{
  "expert_mlp_ratio": 0.5,
  "ema_decay": 0.995,
  "final_lr_fraction": 0.01
}
Rows from block 9 of a small rotation predictor, named by matrix and row number. Rows with one number within an expert belong to one neuron, the router's apart. Each number is 200 + 30 x the weight over its row's rms, rounded and kept within 0 to 999. All counts start at 0.
Before each expert's rows are labels from the 100 images, of 14976, where the router gives the expert most weight on average: "place" is the part of the image that holds the peak. Only what is clearly more common there than usual is listed. The data: photos of plants and fungi (iNaturalist).
# router: router (model.blocks.9.mlp.router.weight, 8x256, trained with AdamW), inputs 172-255
# gate: expert gate (model.blocks.9.mlp.gate, 8x128x256), inputs 172-255
# up: expert up (model.blocks.9.mlp.up, 8x128x256), inputs 172-255
# down: expert down (model.blocks.9.mlp.down, 8x256x128, transposed), outputs 172-255

# expert 2
place: middle left
router.2,200,154,174,239,290,246,199,227,209,185,199,186,171,172,249,214,220,199,226,232,197,182,239,167,198,171,152,239,159,248,192,204,222,214,187,211,162,206,178,182,226,219,245,212,224,204,175,212,245,235,185,205,189,224,217,178,236,226,224,171,162,171,132,188,169,218,227,219,191,222,169,170,159,232,175,215,211,196,164,213,208,232,169,199
gate.0,189,190,211,203,174,190,181,262,168,255,195,267,253,203,203,208,167,197,189,187,149,202,201,185,209,212,179,172,192,195,195,248,182,166,202,204,177,198,165,165,204,270,147,173,191,231,259,212,226,163,146,216,95,230,167,194,188,221,158,217,172,190,258,226,232,177,207,222,174,194,150,198,170,181,214,234,260,171,176,200,180,239,190,210
up.0,195,199,217,217,256,146,246,240,194,218,214,210,209,215,210,181,235,199,207,247,220,222,185,189,220,191,233,221,205,208,222,210,243,157,209,221,212,195,192,242,231,245,190,224,191,168,272,205,167,175,198,155,204,226,219,155,141,184,189,192,205,216,156,190,225,189,160,205,236,186,219,193,194,142,200,154,234,199,165,201,206,262,241,215
down.0,197,239,229,224,148,191,192,176,196,236,188,181,173,181,184,270,185,184,181,207,156,179,234,239,222,199,246,218,231,121,158,254,222,155,220,228,179,182,190,208,191,174,172,242,193,203,212,148,195,198,213,244,183,226,126,187,204,213,211,185,257,187,179,201,235,123,234,251,211,194,243,191,242,180,184,196,171,214,212,229,168,169,170,184
gate.1,194,166,169,200,250,201,193,173,188,246,236,181,213,249,186,213,174,229,175,162,184,230,141,195,178,193,174,149,189,185,201,253,171,193,138,250,215,178,203,266,247,237,249,199,234,203,135,227,198,170,196,244,190,220,211,244,196,149,127,159,248,203,167,185,189,207,184,265,191,223,178,198,184,141,160,156,194,232,186,179,177,186,226,167
up.1,182,181,175,211,250,208,198,180,186,249,262,178,218,260,178,198,180,229,193,166,184,255,141,189,191,198,168,172,177,178,202,263,183,189,143,234,213,173,208,250,238,242,235,194,230,197,140,215,193,177,179,234,188,215,205,244,211,158,142,158,255,182,165,201,200,212,182,281,178,211,170,200,185,165,160,171,191,231,179,192,167,172,232,175
down.1,212,194,187,157,195,224,214,196,231,203,264,174,229,178,204,204,198,193,188,208,195,241,185,244,195,202,208,207,216,265,243,235,183,170,164,191,190,194,234,206,215,196,190,253,293,209,189,212,220,212,166,209,203,169,225,168,209,218,210,154,191,129,203,235,143,256,137,269,173,202,174,208,183,168,135,183,285,216,199,155,177,199,190,203
gate.2,203,209,186,170,171,220,232,230,204,166,193,272,150,227,197,232,263,241,222,231,200,219,241,218,207,203,163,241,207,192,234,220,204,217,180,182,234,161,210,253,199,232,210,196,182,216,259,230,160,230,186,229,260,256,197,161,259,222,198,267,201,209,181,202,203,217,165,170,203,206,160,178,218,226,197,216,179,191,202,200,199,248,212,216
up.2,226,172,194,212,161,254,190,235,192,190,196,273,218,264,224,225,232,226,268,170,189,148,221,212,170,180,240,198,190,152,206,229,154,252,191,155,230,241,194,249,210,187,192,227,188,228,241,214,162,225,165,223,158,219,206,174,195,191,169,207,204,157,145,198,171,179,224,182,125,166,199,177,180,226,201,268,205,203,184,266,221,237,221,213
down.2,175,210,170,185,197,197,225,252,200,187,225,169,239,212,212,207,218,181,205,162,153,199,199,192,201,210,206,209,249,213,262,181,215,172,230,141,202,211,184,190,136,219,227,232,201,199,212,185,110,219,216,210,215,200,167,150,180,185,158,213,136,229,231,188,173,224,205,183,181,185,164,237,234,196,170,148,208,207,175,148,150,221,227,177

# expert 6
place: bottom centre; bottom right
router.6,235,219,236,153,201,123,214,161,280,216,181,181,158,188,242,207,194,176,180,182,230,241,197,226,216,192,173,241,186,191,225,217,209,230,206,215,200,216,174,205,159,168,175,204,192,214,219,172,179,237,229,202,169,158,146,230,130,174,195,180,227,205,185,163,200,141,187,194,171,191,236,120,235,214,187,171,204,190,274,187,213,191,231,200
gate.0,196,252,237,207,257,171,232,220,228,214,172,218,205,165,232,233,239,230,204,218,190,173,241,167,245,160,184,182,217,186,213,188,166,129,167,150,258,186,235,208,255,175,218,171,163,228,233,133,221,210,167,119,154,187,216,213,204,160,212,189,196,118,215,176,236,225,189,183,219,230,151,250,214,156,168,221,202,167,169,199,252,154,205,164
up.0,194,146,213,190,202,271,177,210,179,202,240,184,195,238,152,172,152,143,203,205,201,225,172,251,190,224,190,187,186,203,173,208,238,268,202,219,164,231,180,208,194,225,159,242,209,199,182,201,145,174,236,279,236,209,195,195,215,221,179,230,190,265,188,224,165,176,190,253,194,216,271,175,213,234,237,147,210,259,243,193,160,249,199,176
down.0,267,218,201,213,224,206,147,221,239,182,143,206,198,203,183,127,199,173,204,147,206,244,207,190,281,218,217,224,213,179,194,186,200,220,170,235,197,178,199,237,185,194,207,196,205,186,245,183,212,176,172,293,166,192,246,181,232,192,216,192,224,240,188,170,189,186,250,178,170,186,207,208,226,189,225,169,210,139,230,195,219,235,191,165
gate.1,212,184,173,221,261,220,202,209,204,181,195,153,157,252,219,201,208,233,220,178,195,218,228,174,181,186,247,219,200,237,164,208,206,180,209,211,171,234,234,199,112,164,225,230,182,192,233,184,219,181,213,218,266,216,239,150,193,198,244,239,186,228,180,205,183,279,261,242,202,175,201,207,215,206,163,248,215,229,177,207,253,217,193,196
up.1,166,217,226,169,138,198,202,210,236,226,208,233,248,194,140,213,186,173,187,213,224,189,195,228,201,185,164,167,214,194,229,205,197,234,204,195,202,176,167,210,256,221,199,175,196,202,197,224,198,231,172,174,142,188,172,237,209,229,172,148,228,156,196,175,193,108,141,155,194,233,205,209,178,229,234,203,177,167,189,225,171,180,211,200
down.1,255,224,268,217,243,241,236,183,257,153,196,232,146,235,223,202,221,173,242,165,218,170,197,192,157,184,178,230,211,145,238,232,213,216,225,220,155,205,250,237,185,182,222,161,211,215,147,207,244,175,195,231,269,166,149,215,169,175,168,190,183,223,216,222,147,229,135,125,185,184,196,193,220,207,227,231,198,224,228,169,168,181,207,198
gate.2,195,212,192,231,175,197,206,155,201,196,255,175,208,200,225,218,219,206,158,218,238,208,174,215,230,206,161,223,156,181,198,174,185,215,219,235,259,192,192,239,219,130,188,197,191,215,132,192,163,203,215,190,174,210,155,245,256,203,181,213,213,210,166,256,218,203,206,190,221,201,186,131,247,214,209,219,165,148,194,217,235,171,214,177
up.2,201,191,189,191,158,190,200,143,183,204,217,211,246,215,205,206,217,210,160,191,255,215,148,215,219,210,176,209,190,163,208,142,189,214,208,197,213,195,211,218,247,155,154,218,207,174,142,218,148,234,203,173,163,202,144,258,248,201,162,218,221,199,173,268,224,201,211,183,226,212,175,156,225,233,211,231,206,158,196,232,226,166,204,214
down.2,166,183,204,248,212,189,192,257,188,188,221,204,247,230,164,194,162,186,137,171,202,235,282,194,157,236,228,196,188,187,180,179,179,177,162,156,223,140,254,201,182,197,141,189,253,131,214,189,209,182,190,193,244,209,244,217,193,264,215,188,250,155,215,225,222,188,210,210,248,196,227,203,185,193,201,154,198,214,235,223,180,241,152,226

# expert 0
place: centre
router.0,174,202,233,183,153,238,223,186,175,205,236,201,245,239,199,179,228,162,180,207,203,178,210,145,203,207,248,175,207,182,179,185,193,153,204,204,172,204,176,195,243,236,147,156,174,158,236,204,181,147,198,201,129,206,237,204,201,215,153,263,271,245,234,225,202,208,188,259,210,238,219,250,212,221,256,224,197,180,245,153,253,186,208,244
gate.0,170,177,200,205,190,189,218,176,241,236,116,195,185,233,208,216,212,142,199,216,183,242,197,166,224,249,195,178,241,223,259,189,224,209,251,234,191,221,261,205,240,193,254,179,197,221,224,209,238,203,112,210,207,193,213,197,220,137,156,173,154,193,173,233,237,183,243,210,143,186,164,170,268,185,245,209,127,189,221,166,165,202,196,187
up.0,167,179,194,214,189,203,228,178,254,231,108,228,191,230,201,222,209,126,183,202,183,242,197,165,228,243,170,194,227,240,262,182,236,195,234,238,207,209,248,201,244,193,261,201,194,229,214,191,232,220,124,218,216,199,210,203,220,139,155,184,175,189,166,231,241,203,220,202,150,176,166,172,269,187,234,222,131,194,206,162,163,198,209,175
down.0,157,224,220,177,193,232,214,235,209,165,230,178,235,173,169,215,253,265,177,265,158,190,202,227,155,188,151,162,279,209,210,210,189,184,160,181,218,220,205,216,244,190,202,236,216,188,191,210,209,195,238,219,220,185,176,224,195,187,185,245,204,176,205,207,208,237,211,158,196,210,195,239,215,195,192,173,155,128,245,199,258,184,198,169
gate.1,189,174,212,189,226,243,209,167,233,210,227,181,212,198,230,191,229,170,127,194,176,263,200,193,214,180,237,208,230,168,181,181,184,178,187,205,219,199,163,268,236,204,175,133,156,165,317,204,145,215,200,273,203,227,196,159,170,227,193,204,221,149,187,208,171,225,190,215,237,189,185,199,196,150,168,250,229,187,194,195,166,235,211,250
up.1,192,169,231,192,226,254,201,167,242,210,227,197,229,208,256,179,237,154,150,219,166,246,193,175,193,196,270,184,217,188,175,162,179,155,185,208,210,208,187,256,249,210,164,167,178,163,327,219,163,228,199,262,172,227,204,158,156,238,188,204,207,149,186,212,182,215,170,202,236,210,174,192,204,152,174,234,229,198,205,194,183,251,213,262
down.1,187,161,192,166,204,237,282,163,147,219,162,222,182,204,212,228,194,180,222,245,192,244,174,156,205,173,184,202,195,213,189,228,198,211,243,199,204,176,177,215,163,192,206,234,207,203,175,245,213,212,210,213,222,194,222,217,148,208,190,141,172,233,245,181,184,194,169,256,156,188,213,200,147,237,174,214,224,230,123,218,141,210,241,165
gate.2,162,215,167,211,163,176,173,185,166,230,157,144,208,142,169,206,252,200,201,226,193,208,166,159,183,169,208,211,253,122,181,208,199,199,191,224,169,187,158,165,283,218,224,193,209,186,172,173,170,168,164,204,170,189,173,183,196,164,171,206,188,258,200,232,170,225,218,172,179,255,233,191,181,219,206,189,242,181,171,265,118,212,204,228
up.2,212,183,182,177,199,233,210,174,181,217,164,139,196,104,174,177,238,201,174,243,266,137,189,175,192,148,183,214,258,155,232,210,195,163,220,218,174,201,176,193,233,166,212,150,250,164,156,170,195,171,199,161,151,173,150,151,212,179,174,216,182,220,263,201,165,212,186,187,162,209,218,186,189,203,227,214,208,170,161,238,150,178,183,284
down.2,204,168,197,170,189,195,192,184,225,182,263,171,206,185,218,176,228,228,218,191,190,251,216,194,211,195,176,173,268,183,190,183,181,221,220,204,167,198,191,194,200,207,199,233,221,192,156,228,191,199,240,137,157,195,208,148,205,174,157,202,233,219,159,156,215,174,119,226,166,266,195,155,151,230,176,173,202,211,199,151,243,189,248,173

# expert 4
place: centre
router.4,156,211,147,228,208,183,199,219,182,183,195,201,200,179,177,232,214,219,187,211,236,205,164,181,174,221,198,206,203,282,179,202,152,249,237,157,203,210,206,213,165,201,231,209,183,225,212,135,192,233,204,194,239,213,204,226,175,205,274,232,140,204,190,212,162,221,212,144,205,207,168,218,240,155,129,185,126,239,139,258,190,223,242,228
gate.0,158,166,173,173,177,265,161,183,202,188,221,198,167,201,228,171,259,194,212,232,209,234,181,247,209,193,217,203,218,190,144,223,193,216,183,194,246,168,216,183,189,172,150,197,182,213,214,155,242,258,237,200,199,240,171,150,228,190,148,169,212,195,186,196,204,133,213,285,193,196,174,191,207,172,185,135,179,202,137,186,169,255,180,207
up.0,189,257,195,170,223,195,205,244,174,241,233,181,140,199,244,200,215,241,202,152,185,253,163,207,179,221,156,261,223,193,252,176,198,170,200,204,177,237,169,205,210,186,195,137,195,205,230,243,211,219,204,242,204,173,257,179,213,225,187,257,160,201,153,206,210,198,167,219,245,193,194,228,171,161,228,281,201,225,138,156,215,219,175,204
down.0,200,190,277,181,222,182,219,193,205,155,206,163,169,198,175,197,156,198,224,224,167,203,193,205,134,185,178,204,216,219,205,170,207,228,223,179,204,193,267,181,186,194,179,165,211,185,225,203,198,201,242,236,213,158,168,199,221,204,232,148,206,194,232,233,183,210,205,223,221,193,216,221,195,195,206,151,193,139,154,205,176,212,208,173
gate.1,214,135,176,195,164,193,208,193,185,255,194,211,195,206,162,189,185,206,189,209,148,199,140,215,211,147,173,208,266,242,173,196,220,216,151,177,220,177,214,215,206,176,237,228,213,180,217,201,242,163,218,187,224,230,214,186,163,205,174,181,179,161,164,184,210,183,244,188,160,221,170,201,205,216,250,167,187,199,211,192,241,127,171,180
up.1,233,169,189,151,219,170,212,165,186,252,223,179,239,192,173,189,192,151,201,248,171,177,169,253,209,187,192,208,169,211,211,204,187,181,172,189,175,237,170,151,187,223,208,227,199,213,194,177,198,184,190,208,184,214,233,208,209,171,193,183,255,127,180,187,214,187,194,163,186,208,183,178,200,198,202,175,192,221,217,243,231,127,214,191
down.1,239,206,191,188,251,174,203,204,243,179,218,197,192,202,152,195,164,211,220,194,165,157,220,195,199,225,235,178,193,217,280,114,206,179,175,200,172,207,181,218,239,201,222,189,213,214,220,220,155,222,232,224,191,162,141,203,224,241,177,190,177,225,225,197,217,153,213,196,243,202,161,214,229,182,219,246,217,193,199,244,187,211,169,160
gate.2,159,172,181,210,179,235,207,218,207,174,195,183,267,233,236,194,206,209,203,219,195,172,203,180,201,182,223,198,190,189,235,151,209,210,240,202,194,200,167,145,158,194,141,200,191,272,171,188,220,147,253,174,118,233,270,249,194,156,243,233,207,164,207,167,210,211,180,163,201,192,170,172,201,167,139,212,180,157,167,202,169,182,157,245
up.2,238,223,234,186,208,153,183,160,194,219,197,220,161,178,163,199,185,200,204,193,213,245,204,196,187,211,190,192,200,193,172,250,196,204,166,192,197,197,224,267,217,209,262,183,197,134,232,219,173,224,143,212,296,163,164,142,207,233,157,153,209,237,212,220,179,182,220,241,211,211,238,215,191,245,265,194,220,238,223,189,243,230,246,160
down.2,184,155,197,233,186,244,192,189,192,188,198,222,223,169,170,213,131,172,217,233,198,239,167,173,211,191,157,175,211,191,226,148,173,199,157,131,243,193,226,212,162,113,154,199,198,208,211,154,236,201,265,242,226,182,159,200,182,206,213,225,208,157,171,207,225,207,147,173,169,222,186,203,202,215,173,225,216,193,190,141,215,165,205,235

# expert 7
place: bottom centre
router.7,246,227,178,198,150,212,140,208,192,221,174,218,175,258,195,216,206,174,187,199,141,179,167,200,228,190,234,184,216,158,179,155,166,244,179,220,234,190,257,160,196,224,199,218,225,211,207,241,184,141,173,210,230,205,173,194,216,219,234,237,199,181,178,148,185,216,212,206,185,185,225,223,214,145,197,170,195,228,176,196,208,196,242,171
gate.0,188,184,197,155,214,226,226,231,217,193,158,135,217,192,225,158,166,196,189,232,188,137,148,178,239,188,187,211,230,202,195,196,217,145,212,219,142,204,206,230,217,173,133,190,195,193,203,234,233,235,156,174,237,174,185,174,233,222,115,248,219,209,166,201,200,218,172,224,161,214,210,219,243,196,134,225,226,159,223,250,169,182,256,191
up.0,221,200,178,192,207,177,202,209,238,218,201,151,200,211,206,240,189,173,201,197,167,184,199,235,199,189,176,198,155,203,228,197,194,152,237,206,192,181,202,197,208,275,188,243,165,200,157,213,189,224,209,184,216,185,217,227,187,216,254,153,142,225,246,187,201,172,172,194,194,169,249,187,216,195,231,216,188,204,237,182,221,162,232,239
down.0,230,167,202,182,249,233,200,243,184,193,185,190,148,187,201,178,207,252,208,212,281,226,159,190,201,209,162,214,189,170,245,280,219,157,180,190,173,212,169,210,181,180,198,196,205,181,212,199,160,229,198,202,170,192,228,219,181,248,168,266,181,273,155,180,147,175,197,219,198,163,221,223,180,210,204,255,232,258,215,236,228,235,223,217
gate.1,213,233,194,188,222,207,183,230,199,164,210,190,212,168,215,239,185,201,184,218,182,201,212,176,246,212,245,218,173,210,206,230,175,210,180,131,168,178,185,178,237,234,133,198,242,218,217,204,199,208,273,203,209,199,234,197,170,214,203,204,193,223,245,225,190,252,168,249,216,219,233,199,214,227,202,202,221,198,223,165,190,189,268,205
up.1,216,202,211,156,256,197,214,170,164,182,201,255,193,199,223,215,205,209,169,207,220,185,223,185,228,191,218,206,187,218,184,211,198,249,239,166,169,192,182,191,233,211,149,181,207,182,169,179,166,174,228,224,187,182,185,231,147,210,195,197,158,240,246,198,198,238,173,241,198,176,233,253,222,197,227,160,217,187,219,176,242,182,236,234
down.1,144,227,137,222,226,199,190,206,211,237,236,196,199,185,193,171,218,224,132,189,188,223,212,170,169,218,153,216,178,186,209,193,206,205,141,192,167,202,217,220,157,146,184,212,254,189,203,140,232,221,184,157,205,217,178,177,130,193,205,164,242,157,198,177,281,185,159,166,185,219,226,221,228,159,169,185,194,211,175,227,206,232,244,163
gate.2,177,192,273,234,200,179,214,202,192,207,198,182,194,205,176,221,201,252,190,198,208,229,152,192,201,168,184,165,166,180,225,221,215,187,175,142,202,201,198,202,184,221,195,219,230,241,205,173,166,151,237,235,195,185,195,160,112,226,224,212,227,250,187,191,175,174,169,144,213,171,230,171,182,294,246,198,210,191,149,159,209,173,216,174
up.2,231,253,214,254,197,205,196,193,199,190,171,174,177,153,186,193,231,200,219,182,205,218,270,204,211,176,159,235,202,194,169,268,219,248,179,224,238,226,203,206,147,193,222,241,211,168,217,240,135,178,246,128,148,204,190,198,245,193,154,200,136,189,196,219,213,180,202,107,222,188,209,202,213,213,170,193,168,177,239,253,229,216,188,222
down.2,209,160,153,217,223,223,165,205,208,222,233,214,246,198,196,236,177,216,229,202,180,158,216,222,150,213,224,188,203,195,229,242,186,172,176,161,166,188,212,181,218,222,152,206,208,216,250,187,211,178,185,222,220,206,223,202,187,166,143,212,148,229,131,179,197,228,196,218,267,218,185,179,180,169,227,172,214,231,160,205,217,217,142,179

# expert 3
place: centre
router.3,198,204,218,182,172,209,239,240,200,160,236,262,250,223,170,196,160,206,171,197,224,167,215,260,129,229,239,146,237,154,231,226,193,142,193,174,227,178,203,221,137,152,190,192,234,204,207,216,249,180,266,180,201,190,204,161,184,181,197,175,230,223,182,185,195,192,167,179,163,194,162,214,204,205,269,213,219,204,182,201,167,162,178,189
gate.0,160,223,170,201,177,201,182,207,238,207,258,213,210,174,191,221,263,145,178,150,228,192,217,266,235,192,168,166,184,172,205,201,165,163,202,241,204,157,204,228,177,244,221,163,197,206,235,193,151,251,214,240,159,211,156,257,174,228,136,205,266,246,214,194,165,218,226,166,187,195,188,228,226,204,187,129,234,150,128,212,171,224,200,143
up.0,226,180,168,163,192,184,213,240,215,233,234,216,223,203,208,248,307,153,191,207,210,156,245,226,206,223,222,158,216,211,192,204,212,202,218,221,200,214,177,202,156,207,184,239,216,218,193,193,167,225,192,254,196,210,197,198,197,214,160,211,238,202,187,207,157,196,229,178,218,156,203,175,220,173,214,172,250,213,179,215,173,238,212,192
down.0,170,200,202,189,217,162,218,209,168,220,207,191,139,191,203,122,258,226,166,219,259,248,191,207,202,201,203,205,192,155,247,208,238,168,186,217,231,218,180,225,142,265,198,269,167,194,143,221,160,186,228,253,216,189,167,175,193,255,152,174,225,222,195,199,204,231,233,179,202,194,218,202,197,202,229,203,208,218,240,189,172,206,174,237
gate.1,154,202,200,183,253,241,224,172,248,180,222,254,266,165,245,212,192,138,166,171,227,223,149,184,177,195,232,205,221,193,246,184,155,195,179,239,190,180,147,180,165,151,188,193,193,226,186,206,247,199,218,207,242,238,219,264,162,147,172,166,216,188,131,204,227,199,127,164,162,181,230,221,191,215,163,216,190,163,202,213,212,170,208,233
up.1,246,199,200,213,145,156,156,220,170,192,197,155,154,242,152,183,219,253,228,234,177,172,235,221,212,206,183,201,172,212,156,205,255,214,240,184,224,213,263,215,234,251,209,182,206,176,217,194,166,234,181,199,158,155,171,160,227,267,206,229,159,211,281,199,190,187,254,240,261,210,166,205,217,177,232,178,218,237,212,204,182,225,197,176
down.1,207,227,173,235,230,138,190,225,233,179,233,195,197,213,248,186,217,200,168,191,256,202,213,223,201,149,173,229,202,151,236,197,204,156,189,206,224,212,213,245,182,205,163,65,200,161,184,208,193,162,228,225,227,193,178,181,235,216,238,222,195,203,185,206,194,142,213,236,267,194,200,158,233,195,174,207,158,221,235,208,165,189,200,211
gate.2,188,167,227,213,253,290,228,224,192,219,197,197,236,204,260,230,201,182,205,228,187,210,208,217,225,186,189,224,228,203,176,188,170,223,193,201,251,247,151,176,233,193,246,291,246,238,142,149,198,184,206,184,200,155,221,210,198,188,188,186,221,251,213,218,198,222,172,202,147,168,230,162,227,166,187,151,225,193,142,201,228,185,205,232
up.2,209,161,217,222,220,279,242,233,167,186,196,175,233,224,229,254,209,145,231,194,186,249,163,194,212,185,193,189,233,204,180,187,177,199,211,216,256,218,117,202,244,151,224,247,201,203,153,184,163,186,213,218,190,146,251,213,217,210,169,182,234,248,198,236,210,203,185,202,177,205,232,148,177,198,197,211,236,180,192,221,223,224,179,238
down.2,172,203,162,179,205,175,255,169,247,206,200,199,176,209,223,199,172,166,214,263,222,277,199,202,180,184,190,161,192,160,216,198,241,262,200,178,188,195,188,172,167,163,207,199,232,208,210,214,237,201,190,169,212,252,231,115,197,207,242,187,191,162,184,190,184,231,258,222,184,158,200,144,199,273,160,173,157,220,164,199,234,217,209,214

# expert 1
place: centre
router.1,182,194,189,235,225,201,180,156,209,232,158,161,185,153,187,196,170,260,224,171,223,247,205,199,209,193,210,231,202,159,208,213,232,232,160,201,201,187,206,205,267,177,192,208,172,209,135,212,178,231,148,198,243,243,243,224,242,186,148,179,163,207,245,251,216,198,188,178,252,156,192,180,146,231,172,201,205,176,205,188,143,220,162,165
gate.0,185,183,196,280,209,176,139,152,226,177,176,145,177,245,186,190,231,212,153,180,177,204,238,195,169,190,203,200,241,219,219,170,159,235,170,243,150,169,205,235,138,145,177,236,163,187,217,142,194,165,206,180,197,208,165,198,179,251,200,253,138,218,199,231,232,208,229,210,235,220,173,230,153,235,263,169,196,192,186,125,139,183,171,251
up.0,213,193,155,177,170,241,220,220,202,198,280,182,219,148,236,209,245,214,228,168,194,209,172,165,186,215,211,236,182,175,194,221,187,210,219,164,205,236,207,180,199,251,181,179,175,219,208,274,225,229,193,267,198,171,237,175,198,156,252,151,210,203,202,206,204,214,156,172,217,206,212,162,194,186,185,177,146,234,164,215,261,190,210,126
down.0,205,243,207,196,233,238,154,198,189,223,180,198,169,195,159,218,199,210,218,184,223,168,189,130,198,209,176,208,207,196,201,222,193,173,192,253,211,161,208,146,183,207,236,242,156,209,228,195,213,197,170,162,184,299,222,221,187,171,264,230,243,215,238,203,180,161,201,200,204,210,212,196,219,217,224,268,161,127,208,209,194,140,133,229
gate.1,211,191,191,254,246,165,218,205,174,225,151,176,176,214,206,195,236,193,210,208,205,227,167,211,226,226,269,185,200,202,186,231,146,244,202,245,193,190,156,190,244,214,198,219,179,195,227,201,208,187,214,225,178,177,186,208,202,233,201,196,164,209,167,163,176,221,226,165,220,191,234,163,210,269,244,174,202,166,241,217,169,200,218,172
up.1,144,193,212,125,196,193,192,202,224,184,136,181,158,193,198,216,205,156,177,175,222,194,231,191,205,170,206,174,246,179,247,251,135,137,202,229,185,137,166,147,236,203,185,190,252,194,245,177,200,200,205,200,230,176,158,225,216,165,167,271,128,240,142,168,215,232,217,118,166,168,181,258,183,184,218,250,198,201,169,247,215,221,207,266
down.1,180,180,169,221,225,156,179,182,194,184,213,195,204,221,202,194,212,184,209,184,189,214,184,236,141,197,160,181,197,222,165,195,164,243,248,199,195,200,189,244,203,191,172,251,220,227,203,181,211,194,255,203,188,216,201,169,179,180,238,186,235,205,195,202,182,228,143,194,169,146,190,192,208,205,188,177,203,221,267,215,194,218,162,194
gate.2,176,200,143,180,215,182,136,188,199,161,154,142,120,185,200,202,161,235,251,251,176,191,184,242,174,182,180,149,213,215,206,199,215,238,192,232,195,233,176,175,215,212,215,174,181,197,128,197,212,194,184,193,158,240,165,168,170,232,164,197,196,208,214,198,176,223,181,214,199,231,183,210,250,256,187,162,177,204,206,222,195,238,198,167
up.2,222,246,165,214,283,236,154,197,151,173,191,154,178,211,201,215,157,223,164,254,177,180,190,206,196,246,159,123,199,238,193,283,198,207,182,152,186,203,213,207,187,244,215,156,182,194,144,205,220,245,186,194,165,237,211,133,228,209,132,224,264,206,215,210,166,150,185,199,199,245,171,214,231,221,208,175,214,203,226,181,215,156,167,194
down.2,207,213,154,248,190,208,149,215,237,186,193,245,222,178,185,200,181,169,252,213,182,226,219,223,243,227,242,201,147,182,214,217,183,219,232,235,189,159,212,159,182,182,268,198,194,194,188,233,177,202,195,276,240,204,232,207,235,190,212,238,185,167,217,241,202,164,208,145,240,198,163,206,203,201,192,168,177,182,241,194,151,197,213,205

# expert 5
place: top centre
router.5,196,186,190,195,169,177,217,197,131,190,191,147,207,194,201,167,207,214,237,217,153,209,189,240,229,200,144,194,176,236,184,219,161,154,255,244,207,239,211,225,185,257,256,238,188,215,253,225,171,222,207,213,204,149,154,192,210,237,215,185,149,144,247,228,254,229,236,227,220,191,203,241,192,186,159,195,237,183,177,196,200,209,196,242
gate.0,261,222,241,158,186,232,260,182,202,183,228,219,207,213,193,177,221,176,201,212,170,282,185,215,199,199,236,205,192,161,200,225,202,173,229,225,224,172,217,137,178,187,203,196,223,201,158,198,210,190,183,190,250,213,204,226,161,203,185,172,169,242,187,218,192,222,220,222,186,275,165,211,152,207,175,255,252,218,134,208,236,227,162,208
up.0,240,234,252,199,171,201,254,246,234,206,203,189,221,243,210,168,208,174,224,188,175,291,199,200,174,176,197,188,186,167,163,188,193,142,232,215,227,206,194,184,189,200,160,200,220,219,133,232,197,158,149,201,243,210,210,201,174,191,225,177,181,254,186,201,149,228,213,225,173,263,179,210,144,227,186,253,237,214,181,233,202,241,161,211
down.0,217,232,217,195,156,236,187,236,176,171,199,196,180,224,203,239,226,244,206,154,235,186,224,185,167,196,219,193,207,204,197,217,206,153,113,177,238,213,221,207,179,130,215,203,260,180,200,201,208,187,209,147,160,168,178,181,208,204,178,210,210,221,256,187,239,195,186,181,178,221,165,144,283,216,217,184,144,233,247,166,183,231,186,213
gate.1,183,224,222,263,232,218,234,126,161,225,132,152,252,209,236,271,183,149,212,222,197,193,173,199,169,124,208,221,180,256,213,211,214,172,192,196,230,230,214,259,186,200,218,190,267,185,172,170,216,170,202,221,209,197,189,147,182,277,188,176,180,183,182,239,193,264,230,184,202,199,204,157,199,212,212,205,194,238,183,228,164,167,175,192
up.1,201,204,222,238,235,198,243,156,192,238,167,166,222,185,224,233,205,126,237,203,195,110,191,261,194,132,210,218,193,235,231,224,198,142,189,200,211,209,210,250,211,165,194,182,232,179,148,204,240,208,185,224,195,200,157,169,238,269,192,175,187,192,180,234,228,234,204,184,159,180,217,179,209,191,231,229,207,213,157,232,200,178,149,184
down.1,216,178,222,211,233,202,262,194,193,173,257,102,169,230,137,158,174,194,206,190,177,198,222,262,220,188,220,214,246,139,199,189,217,259,230,222,180,188,221,230,258,263,175,167,193,156,218,178,257,173,207,196,205,197,237,179,172,262,210,223,230,221,223,157,214,223,168,191,150,179,207,190,228,205,169,175,206,178,204,189,204,204,227,231
gate.2,179,259,191,207,192,230,225,155,154,247,229,243,203,218,184,197,255,171,194,211,141,236,211,201,217,196,245,186,214,196,252,195,192,230,227,185,252,156,185,220,187,203,206,173,197,168,124,187,261,211,171,185,190,230,293,184,217,177,186,249,231,237,220,184,218,195,158,198,227,188,200,198,174,260,214,182,214,232,208,161,203,235,215,198
up.2,201,163,180,198,187,174,179,245,225,142,175,160,220,174,176,200,131,228,227,210,249,168,187,148,196,187,154,227,177,181,152,211,226,175,214,165,160,241,213,189,212,211,207,208,207,195,282,220,172,190,231,223,177,178,132,230,203,202,211,142,172,196,201,204,177,215,211,229,181,227,167,193,216,165,218,179,196,201,246,246,186,174,221,221
down.2,207,187,204,197,217,243,172,148,203,213,224,188,220,195,181,194,154,149,180,212,217,233,255,228,231,232,231,188,251,167,175,276,191,215,237,195,218,141,181,225,211,171,222,181,226,183,209,234,193,216,211,207,220,214,216,216,199,208,154,169,208,192,162,224,236,162,166,184,222,228,184,253,181,218,192,216,148,198,209,193,180,139,161,164